{"arch": "mlp_mixer", "model": "image classifier", "dataset": "Sentinel-2 satellite tiles (TerraMesh)", "train_examples": 145000, "image_size": 24, "crop_scale_min": 1, "horizontal_flip": true, "color_jitter": 0.1, "targets": ["main land cover"], "num_classes": 9, "norm": "rmsnorm", "norm_position": "pre", "activation": "silu", "mlp_ratio": 4, "layer_scale_init": 1.0, "parallel_block": false, "dropout": 0.1, "inner_norm": false, "patch_size": [2, 2], "layers": 10, "width": 192, "mixing": "mixup", "loss": "cross_entropy", "head_dropout": 0.1, "init": "trunc_normal_002", "residual_init": "none", "optimizer": "adamw", "lr": 0.0024, "beta1": 0.9, "beta2": 0.999, "eps": 1e-08, "magnitude_pruning": 0.3, "steps": 21200, "batch_size": 256, "epochs": 37.4, "lr_schedule": "cosine", "final_lr_fraction": 0.05, "warmup_steps": 4240, "weight_decay": 0.03}
Rows from block 5 of a small image classifier, named by matrix and row number. Rows with one number belong to one neuron. Each number is 200 + 40 x the weight over its row's rms, rounded and kept within 0 to 999. All counts start at 0.
After each neuron's rows are labels from the 100 images, of 14848, where the neuron reaches its highest value: "peak on" is the class under the peak. Only what is clearly more common there than usual is listed. The data: Sentinel-2 satellite tiles (TerraMesh). In brackets: how many of the 100.
# fc1: MLP up (model.blocks.5.mlp.fc1.weight, 768x192), inputs 39-77
# fc2: MLP down (model.blocks.5.mlp.fc2.weight, 192x768, transposed), outputs 39-77

fc1.434,200,131,232,217,200,293,177,226,227,200,200,170,189,218,157,200,204,203,261,178,159,200,230,251,200,163,250,200,183,200,231,242,160,182,220,193,222,185,175
fc2.434,131,158,261,238,224,227,200,202,186,114,200,119,104,203,158,140,200,229,200,200,201,225,247,227,182,221,157,166,155,221,224,249,66,118,206,200,233,149,211
peak on: bare ground (47)

fc1.96,158,117,212,200,224,271,200,253,241,200,200,200,292,225,289,200,253,194,183,200,141,153,217,302,202,264,200,200,167,170,272,286,146,240,174,224,200,262,200
fc2.96,200,242,200,190,200,200,233,230,200,259,138,146,203,134,170,189,184,228,191,198,241,217,220,165,222,200,215,110,197,200,146,200,201,262,200,204,242,147,194
peak on: rangeland (46)

fc1.228,169,200,178,139,275,196,262,245,200,163,274,200,200,200,200,220,200,294,341,226,148,243,200,285,139,246,200,197,200,183,261,200,220,184,200,198,200,200,200
fc2.228,162,236,164,200,139,196,200,267,223,190,200,114,136,200,179,234,182,163,211,206,226,200,205,188,226,182,167,176,200,235,200,155,279,200,163,200,183,200,170
peak on: snow or ice (97)

fc1.43,172,158,161,248,261,200,294,174,284,160,177,239,259,275,302,221,200,177,200,153,200,261,169,242,180,196,172,200,242,213,166,171,200,319,223,265,200,222,260
fc2.43,147,190,192,217,249,232,152,191,254,158,200,209,203,200,200,255,186,259,200,200,212,200,256,200,235,206,119,200,217,200,226,200,160,146,200,224,159,182,216
peak on: water (30)

fc1.343,219,200,263,200,206,257,274,200,122,235,182,246,232,200,200,200,239,184,203,274,227,167,269,211,192,158,200,185,200,183,179,200,182,200,161,226,214,273,200
fc2.343,208,144,220,200,251,178,167,232,151,200,210,200,200,148,200,200,158,96,200,148,201,214,200,200,217,200,205,247,132,200,249,163,177,178,211,85,220,199,110
peak on: bare ground (37); water (32)

fc1.585,200,200,252,204,165,209,249,200,166,180,241,250,168,200,187,200,312,224,200,261,243,200,229,188,290,163,251,200,200,285,200,200,196,210,200,220,228,318,236
fc2.585,308,181,147,125,199,212,227,261,209,249,204,214,200,170,284,211,261,17,186,200,163,197,161,210,200,249,220,164,161,145,200,199,200,200,237,134,200,200,193
peak on: rangeland (43)

fc1.686,200,244,200,200,200,263,232,217,241,173,260,312,242,272,261,215,274,228,176,200,200,194,154,158,200,200,200,200,245,200,200,264,200,200,200,306,224,200,130
fc2.686,101,243,200,200,200,200,169,200,152,200,152,169,171,200,200,208,200,174,200,186,251,200,37,235,200,264,200,248,200,200,144,200,200,184,157,145,235,120,153
peak on: trees (54)

fc1.71,151,225,224,189,240,200,250,208,196,214,272,179,224,302,221,200,250,286,226,200,197,204,168,266,220,200,200,190,265,200,193,255,200,180,177,251,194,200,210
fc2.71,178,146,154,151,266,157,165,252,187,200,200,96,87,200,200,173,181,263,200,143,126,200,79,249,231,197,219,220,144,240,168,187,200,259,160,173,216,175,132
peak on: water (48)

fc1.369,162,154,207,239,248,251,179,317,212,138,168,224,200,200,225,237,228,213,199,208,149,288,200,272,200,282,200,200,172,200,330,290,209,200,203,200,200,200,192
fc2.369,210,301,264,169,200,128,200,200,256,280,212,162,236,200,248,232,200,206,200,200,280,184,209,169,202,226,200,167,148,191,128,204,200,196,147,270,185,158,281
peak on: snow or ice (71)

fc1.471,231,183,191,200,200,248,200,211,276,166,177,232,257,246,191,266,264,232,195,264,200,231,226,176,290,150,225,194,200,274,220,266,229,205,244,245,259,231,176
fc2.471,242,221,64,200,240,153,200,165,264,46,224,199,200,169,171,214,168,241,180,200,96,220,209,236,235,181,200,249,137,186,200,132,202,200,239,245,174,241,202
peak on: water (72)

fc1.446,208,200,200,200,169,265,215,263,254,178,250,324,250,216,200,200,252,200,200,283,200,200,199,187,171,164,200,209,201,213,200,200,164,180,170,335,246,200,200
fc2.446,167,239,200,200,250,209,200,200,186,200,215,126,200,154,199,192,200,82,132,208,200,174,101,199,200,174,293,200,219,220,242,220,200,300,200,137,200,200,196
peak on: water (31)

fc1.550,200,204,182,141,200,258,207,200,344,221,261,294,299,232,200,200,275,243,238,253,200,139,200,183,188,164,155,201,225,200,200,250,200,185,200,245,304,200,200
fc2.550,200,200,185,241,168,200,200,194,147,140,219,162,209,200,157,200,216,183,196,152,200,200,108,200,217,139,200,183,206,260,165,208,211,200,200,174,200,200,200
peak on: water (27)

fc1.270,200,200,150,152,255,214,261,200,175,139,290,216,172,193,175,200,278,269,342,290,172,296,200,207,200,192,242,200,189,180,200,163,268,153,249,200,260,228,193
fc2.270,55,200,200,268,148,156,294,219,200,106,198,139,149,258,224,150,279,200,142,188,205,168,169,122,200,248,200,272,179,310,209,200,176,231,192,189,200,160,180
peak on: crops (65)

fc1.188,190,184,215,222,161,253,249,200,155,198,200,279,248,169,155,200,268,200,185,236,210,132,258,218,220,146,200,191,191,248,200,200,129,222,169,200,216,245,200
fc2.188,230,165,200,148,200,208,140,239,100,231,206,200,213,150,252,200,165,129,200,103,171,204,222,258,200,252,167,214,116,186,222,199,161,109,200,138,170,176,160
peak on: bare ground (47)

fc1.734,175,200,200,150,236,217,227,210,221,267,247,200,200,246,199,225,215,297,209,225,150,275,229,193,159,183,200,200,257,150,257,270,206,196,221,183,274,214,239
fc2.734,167,187,213,190,127,122,230,200,202,188,185,123,178,197,164,216,152,237,277,217,200,186,179,287,294,99,170,202,219,276,154,179,240,200,235,190,170,80,193
peak on: snow or ice (38)

fc1.705,266,200,200,141,181,240,298,275,200,185,194,200,280,198,194,200,224,200,203,233,183,225,199,200,200,288,200,175,163,200,174,200,217,256,190,226,271,221,157
fc2.705,234,199,200,118,200,120,200,131,200,238,218,215,244,231,213,200,189,193,295,200,233,195,302,163,200,200,167,200,280,71,200,189,205,200,200,172,200,213,285
peak on: snow or ice (42)

fc1.711,202,200,209,179,200,157,279,207,121,221,242,219,162,226,173,201,218,274,212,226,200,209,260,181,130,200,280,200,142,255,253,238,146,192,250,201,200,238,200
fc2.711,235,203,200,255,131,211,200,200,146,132,102,225,255,161,200,200,233,123,175,200,200,259,217,225,200,157,236,141,245,227,225,177,253,245,191,149,200,246,112
peak on: crops (48)

fc1.92,240,209,173,200,200,204,217,212,194,157,200,207,200,180,240,168,218,221,239,200,214,148,222,313,200,236,200,247,200,176,200,131,159,219,251,200,200,299,257
fc2.92,200,159,127,193,200,250,130,221,210,278,271,180,189,180,231,200,215,181,171,124,200,248,217,200,227,202,200,214,131,209,226,153,200,149,226,146,88,284,160
peak on: crops (57)

fc1.522,250,220,224,113,180,211,263,200,209,172,233,200,200,209,284,200,182,207,218,260,131,200,200,200,200,156,200,200,200,200,230,170,200,252,190,276,200,199,209
fc2.522,200,186,241,272,210,259,200,187,160,224,234,237,200,79,186,202,149,166,95,200,230,183,174,177,155,237,267,161,196,205,291,162,189,200,181,200,200,200,147
peak on: trees (43); water (34)

fc1.400,200,226,200,200,277,200,201,267,207,200,240,200,304,285,294,261,200,230,179,200,200,238,195,200,200,200,175,241,226,196,221,244,179,301,123,234,200,207,266
fc2.400,131,188,200,199,200,243,200,153,200,200,146,193,137,138,133,210,193,200,135,200,217,118,178,291,200,128,115,178,139,200,200,216,132,130,174,200,242,200,172
peak on: bare ground (32)

fc1.21,247,162,200,214,283,235,266,293,200,146,200,212,200,160,200,220,283,200,219,238,200,200,227,263,191,297,250,193,200,187,292,149,200,200,246,179,200,200,147
fc2.21,200,200,179,179,184,215,154,297,234,301,200,164,133,249,149,184,200,196,264,241,233,215,169,205,219,207,245,166,215,231,229,91,258,157,226,200,191,283,185
peak on: snow or ice (39)

fc1.761,277,200,170,221,211,180,187,294,237,216,200,198,207,184,243,165,180,200,213,175,200,158,223,296,229,243,200,204,282,200,205,182,248,305,200,206,169,212,200
fc2.761,206,213,202,200,139,200,200,225,201,213,200,155,200,150,165,202,180,195,118,172,186,145,200,200,200,228,196,235,152,198,103,183,263,200,200,196,204,214,200
peak on: bare ground (25)

fc1.224,291,253,164,200,200,165,214,273,224,196,200,267,210,214,200,200,200,221,200,200,208,250,263,200,187,138,233,181,168,200,200,150,167,200,200,200,243,269,241
fc2.224,121,226,200,188,213,96,200,180,200,202,189,209,166,202,207,214,200,172,223,248,217,138,71,214,184,209,200,165,132,178,108,200,200,115,219,208,190,113,172
peak on: snow or ice (61)

fc1.655,173,252,186,167,274,252,219,200,168,208,200,181,200,254,239,200,253,200,271,255,190,207,196,246,170,150,225,200,249,163,183,245,212,242,148,200,200,200,186
fc2.655,204,254,200,169,204,244,250,200,200,212,222,146,141,229,200,210,200,263,200,212,181,238,12,200,200,225,200,178,85,200,200,177,161,178,122,178,177,195,111
peak on: trees (60); water (31)

fc1.169,194,190,182,179,200,200,200,244,249,245,288,173,200,200,223,224,286,275,175,200,200,192,200,281,200,216,196,215,233,160,200,245,200,243,281,215,200,207,200
fc2.169,200,83,200,200,208,179,199,240,200,233,215,112,153,200,215,200,133,284,245,200,103,191,200,200,243,224,230,217,194,266,248,184,121,200,270,178,222,222,212
peak on: bare ground (38)

fc1.642,200,215,200,176,142,302,181,243,173,200,264,268,256,200,205,185,228,258,200,242,200,220,200,173,145,200,189,200,285,145,200,255,238,200,200,179,298,248,262
fc2.642,135,240,200,180,164,191,200,124,200,187,244,161,193,200,195,200,104,200,229,154,143,173,90,214,272,104,190,200,200,243,146,200,177,191,200,246,200,181,162
peak on: water (55)

fc1.736,200,216,253,202,223,171,220,177,265,156,200,200,253,227,240,262,214,185,200,268,230,233,200,245,282,208,200,200,259,200,200,200,287,187,200,274,200,202,200
fc2.736,153,137,182,214,200,271,99,159,200,119,194,200,175,171,96,211,123,250,200,227,214,200,157,176,192,200,200,188,129,200,200,216,142,229,231,200,200,153,200
peak on: trees (47)

fc1.219,200,233,200,158,215,254,200,200,299,200,209,252,211,294,260,293,217,200,200,230,200,200,154,233,198,176,200,200,200,201,188,193,200,306,208,354,251,289,150
fc2.219,190,158,200,200,87,200,280,200,243,200,200,200,200,228,189,200,167,224,152,200,195,186,19,193,200,200,237,200,222,200,200,213,213,191,200,242,200,200,108
peak on: water (36)

fc1.748,218,235,200,200,276,223,303,223,200,203,235,298,177,200,226,200,200,200,226,297,233,241,170,246,125,240,200,264,143,174,199,201,200,200,125,200,241,251,200
fc2.748,300,232,200,205,201,200,179,190,232,173,216,219,236,212,220,200,200,164,131,200,190,215,217,234,246,200,176,129,195,200,320,143,275,269,200,210,144,200,250
peak on: snow or ice (79)

fc1.443,223,200,206,100,259,140,200,254,200,200,240,200,200,203,166,238,200,249,198,201,236,247,206,230,200,200,180,204,328,200,232,177,200,314,250,205,231,200,202
fc2.443,226,113,165,116,200,251,178,200,176,196,250,60,187,200,88,216,138,202,200,173,131,178,163,208,200,192,225,168,123,200,200,200,183,174,270,211,200,200,151
peak on: bare ground (33)