{
  "arch": "mlp_mixer",
  "model": "image classifier",
  "dataset": "Sentinel-2 satellite tiles (TerraMesh)",
  "train_examples": 145000,
  "image_size": 24,
  "crop_scale_min": 1,
  "horizontal_flip": true,
  "color_jitter": 0.1,
  "targets": ["main land cover"],
  "num_classes": 9,
  "norm": "rmsnorm",
  "norm_position": "pre",
  "hidden_act": "silu",
  "mlp_ratio": 4,
  "layer_scale_init": 1.0,
  "parallel_block": false,
  "dropout": 0.1,
  "inner_norm": false,
  "patch_size": [2, 2],
  "layers": 10,
  "width": 192,
  "mixing": "mixup",
  "loss": "cross_entropy",
  "head_dropout": 0.1,
  "init": "trunc_normal_002",
  "residual_init": "none",
  "optimizer": "adamw",
  "learning_rate": 0.0024,
  "beta1": 0.9,
  "beta2": 0.999,
  "eps": 1e-08,
  "magnitude_pruning": 0.3,
  "max_steps": 21200,
  "batch_size": 256,
  "epochs": 37.4,
  "lr_schedule": "cosine",
  "final_lr_fraction": 0.05,
  "warmup_steps": 4240,
  "weight_decay": 0.03
}
Rows from block 5 of a small image classifier, named by matrix and row number. Rows with one number belong to one neuron. Each number is 128 + 24 x the weight over its row's rms, rounded and kept within 0 to 255. All counts start at 0. Numbers have three digits each. After the name is the row's rms in percent of the matrix's.
After each neuron's rows are labels from the 100 images, of 14848, where the neuron reaches its highest value: "place" is the part of the image that holds the peak; "strongest on" is what is common among them. Only what is clearly more common there than usual is listed. The data: Sentinel-2 satellite tiles (TerraMesh).
# fc1: MLP up (model.blocks.5.mlp.fc1.weight, 768x192), inputs 0-38
# fc2: MLP down (model.blocks.5.mlp.fc2.weight, 192x768, transposed), outputs 0-38

fc1.149 089:121169120128128178128104127143128095180186144109113099206145128128146128148128128128194128145128128117128135180128128
fc2.149 076:044167014141101157130128128152129128128149116158113128128128116128128131128137181111084128128128128128128128128106128
place: top right
strongest on: main land cover: water

fc1.280 112:129169156153136128183098170128128128147128158128138170116122135146132106142128151138134127128178151188094152117160125
fc2.280 117:145133143144160088144140128145067128128098137128106096133082153136097128128165143156128097170167135130126108161114128
place: centre
strongest on: water; main land cover: water

fc1.165 098:118100159167128154121140112068128128132128128098128107128128107128145128144128141128128111117156122122128090123168128
fc2.165 096:122139128128144104128150116074128128084136085106129147135136128116128124165126110107114128088161115128128128155109128
place: top centre
strongest on: water; main land cover: water

fc1.399 116:128100151129128122147145118119162111128117117128139107129128103124141205139163114176137144124128128118149128110166137
fc2.399 118:151130102108128148128157128133162122133128119126167124163123097136089119135112105128151125128085134128163128116094128
place: top left
strongest on: main land cover: trees; clouds

fc1.257 099:153138177128128128165143128159105113152107131172175128100094128128128122096189128128092109112141128123128164113168137
fc2.257 086:128128128081143145100109128105128121164100126128145128093166128128105128166075169128128170128048151128149128146095128
place: bottom right
strongest on: water; main land cover: water

fc1.274 108:121128145159128129131128105119128131083157141137114120128174092128147153106103127178128115101128128128183128128128121
fc2.274 106:128096128145134072132135158084154172147118120128157127190095099122128094128128138051163112060128151115128157129095129
place: top left
strongest on: water; main land cover: water

fc1.494 097:148175118128154132128137128128138157147169181174128134127128110148128116158118128128171127139128128120112146158125144
fc2.494 110:128128054128071122151150107128142170110128114097156169151081112128128113130128142121116099144175142136146111156128128
place: middle right
strongest on: main land cover: water

fc1.581 102:134096128128128128161146154080106160143132128128135117162116116151148129128171131142178128128128128147190128138150163
fc2.581 106:128097117129128128138133140114128128087128150089098140143128118126144124159145128147115093173115163130187146141155133
place: centre
strongest on: bare ground

fc1.186 092:128141164128132123171128128150105091148128139172170093128123120128128128134139123134128106128158106128149128125168128
fc2.186 086:128109183128165145077128135112128075128170128075142128168128162160127128128128172100128128128063175125113130128096087
place: top right
strongest on: water; main land cover: water

fc1.166 116:128128137155113128167128128147128113138128168143139108139114108128141128154151143128128128139128128128117161119157139
fc2.166 110:066138128111099085154128128128118154074087128110124088076135157128102104128128157144116165102128128140128114135124139
place: centre
strongest on: water; main land cover: water

fc1.9 099:138077128139128155153145100128128149128152189127119148122162119148153153123128134175085128128117128108113125177128093
fc2.9 105:128109128132135089148155129128104114135088105151147139128081072072128128124128147128158128110128128129128153140107158
place: top left
strongest on: snow or ice; main land cover: snow or ice

fc1.59 093:128128132115128161156128142133136087113128130128128145174138094128128135128159120150163128128128110104149128122093128
fc2.59 082:092128128139128144128134128128148128128104117128128132154128128128128147077128096109128110128128128184110128112128157
place: bottom right
strongest on: main land cover: water

fc1.367 101:138138179128128116160128145128128128145094139166174128108121154124128128128167102114113136128167128153121128106164147
fc2.367 081:115107157120128117096128067133129093137099151112129128135141128128155131080135174128128157104056130136131143128111089
place: bottom right
strongest on: water; main land cover: water

fc1.180 093:175128124178128128128128098143094153128128211112127126154114126189147128127150128128128131128119154128128157155111157
fc2.180 097:132082131122105110168169085096105128065079057090128104088121136101167128152147132137108152128119084128095128128096134
place: centre
strongest on: snow or ice; main land cover: snow or ice

fc1.181 122:149141129166108111158105115156165162137116146145135140138143171128129123119110230124161128128152152154132151127123171
fc2.181 139:128164111128139126149110128128083141128135128135098132163165124163121128086128102144138104141136137080140093136126088
place: top left
strongest on: main land cover: rangeland

fc1.384 098:167111148128128112178115102148173154128109128128128160111101133124115148128185128135122150148156113122128135144128145
fc2.384 099:128131118128147135139101111144153145156114102100101097107166107155114115132128118133134128138089126133154111133094179
place: centre
strongest on: main land cover: trees; clouds

fc1.403 094:129179128144147172156108128158121160128163209128128193165140128165154128128112155130128128128118139128128128131107148
fc2.403 102:088081077109126077144128128112128128128111088121182128085143128090126128117143153128133113170183094117128128126139169
place: top left
strongest on: snow or ice; main land cover: snow or ice

fc1.675 110:153088144141128128158147117101167128153123146156153128101128132138130115124133164110108131121189112187128137123181127
fc2.675 129:160108128116106081115150058147144142110147123147133110065083145060121083138128145075030128146146128138127148128136168
place: top left
strongest on: water; main land cover: water

fc1.663 102:128128128184128121162128092113117125128112156101133157128106128128160124108128175127134115128128128103120128124148132
fc2.663 109:120128128128128134126130108135074104128122128149115140099105146077128140167128128128136170128143082159120144109128128
place: top left
strongest on: snow or ice; main land cover: snow or ice

fc1.439 093:200125128116128128139128083149175128165127128128128158128128146187128184134128113128090131176131133114154143128128127
fc2.439 095:167128097128147121153113118167148111117128128123101073128137152118117128113128114128111128167097144128113108149109146
place: centre
strongest on: main land cover: trees; clouds

fc1.430 097:150128170128128142173115128128128128156128174120128112147109093139116108125123134116170128125148128128154161146128140
fc2.430 080:166128128156131148128128128128130163110100121093128128173158128128156128128137120128128128128113128079128128125128127
place: bottom right
strongest on: water; main land cover: water

fc1.169 098:142128122154114144145124128145171139154109182102114111155150154161141128159164128128131145163107181115128166126128160
fc2.169 096:128128087128077139128173085128128148077088104100106106110122112127128104128122128128133148128146076120091154149134126
place: centre
strongest on: bare ground; main land cover: bare ground

fc1.415 099:146128137175111167126110108128134163175128149165105128134122131147148136114172147153139144131159128164128160126128129
fc2.415 103:136143129104152128128177150115119128089128121144182143128127128127128128106103111095134104128128133120204128128128132
place: centre
strongest on: snow or ice; main land cover: snow or ice

fc1.178 086:126128128116128176128128177128150170128167187133128128151128099168157126152127087137184140151176105128128107147132150
fc2.178 089:032152030142099101143128115138128155099128128157128201158096128144128128133128128109128122148128130166148128128133128
place: top right
strongest on: water; main land cover: water

fc1.21 099:128128134128128159128105128135128166128141208111128128128170162174151151175128164143114172138124132142097128128118143
fc2.21 099:097128085086128128133128143119117095118107130159149123082131095112128137123128152143128113138160128119118163128084128
place: top left
strongest on: snow or ice

fc1.350 102:159161143156128108176109128134128174128127159179163128108114128117140115117107213099128132128164134198108145128152150
fc2.350 101:168155128101123110168126128128077128138126140128128069128128128167128114128132128116128076133110157128117076150098128
place: top left
strongest on: main land cover: water

fc1.420 112:148128138159156132144128127105126142178155142139112136166145146168166145125116185177124113125128128140165128115159128
fc2.420 109:171131104151139094139162194166114160135106128157151172138102105128137142058128128128142089122113149088128128135104128
place: top left
strongest on: snow or ice; main land cover: snow or ice

fc1.434 127:159128128115132186118119128128128168128123127113121128128171166210128159156145140128157201162128144157128165145123128
fc2.434 144:124132149128128128137148125125121107079128154152098090128093151152128134149167135132146141128128126166091149151128134
place: top left
strongest on: bare ground; main land cover: bare ground

fc1.726 101:140128146138168166128128097106156139120164136150128148141162104158157168108128129196108128115115134128128128160110109
fc2.726 109:128109163134128069129156175122081128140070105144171128148100051087128116117145128090144126086122147127128122138118128
place: top left
strongest on: snow or ice; main land cover: snow or ice

fc1.272 104:128105164128132128128167103128169150167128155128114139168114128162131116128113157152128153128128175130128107149148147
fc2.272 086:109111128169136121128128080163159136093147069153110154107112129108114128098128128128076075146128141088128128151162104
place: bottom right
strongest on: main land cover: water

fc1.449 109:146092128154128119164134101128158161128158185123119144128159117151147146130119183128105165128139146133128128165141128
fc2.449 115:128133155132128130154139138135072104143074132164162138084118106087130122068128127128150096114129128079111131128085128
place: top left
strongest on: snow or ice; main land cover: snow or ice

fc1.158 108:150172142128118128128128156181105151145106195179127187146105157138144098111126193128123131128146134184106145092176184
fc2.158 109:101128128128128085128108128088118132128125160113111127167086146177066128165128133128158132130096128115109088087109094
place: top left
strongest on: snow or ice; main land cover: snow or ice

fc1.536 105:158120128140128151128087135109118167127160189102106128157128109187137128133128179144152128144125152194169159172109151
fc2.536 106:099117120118128121136158131128090107128116113161146128061132171120136137111157136174121076161109128098100099128069045
place: top left
strongest on: main land cover: rangeland

fc1.71 107:157104160159128131183128128109075128143094191122140121160128122171128127128148132120142128128128176128149163149122143
fc2.71 127:132087142139128120128164104086128141088078128062128089140128128128137120128144096138137128109123106128110147132117173
place: bottom right
strongest on: main land cover: water

fc1.764 104:174151159132128114177128127120122157114092165137180128137128137159128128128143116128155144140128147128156138181116157
fc2.764 123:134107106146125116128128104104128133092085106073116072128128128128108124128117112124139163128114128147108131132115170
place: centre
strongest on: main land cover: bare ground

fc1.226 108:128087136168159159128125107101121142178134154128098120153128093141128128122142145146116112125112128134164159132129111
fc2.226 097:149128128127115086128153132147139172119119110155150165128031135091145138153143160128134128091128128128161134129126149
place: top left
strongest on: snow or ice; main land cover: snow or ice

fc1.341 083:116183128128118141128128182128144128177128153128128101128142039148128093128176108116128128128149145098109131114133112
fc2.341 090:076147128137128132117128107128128128113128128128128171145094128128128133081128135154128140128128128128128129142115107
place: top right
strongest on: main land cover: water

fc1.339 113:124128128114128164103148136107089103147128123129135100181169128176128177152128113144189145142128154128175133137108128
fc2.339 101:099157105128165120148128128135163128143152128138104130135102128128106124132181141161096099132122109128128077142140176
place: top left
strongest on: crops; built area; main land cover: crops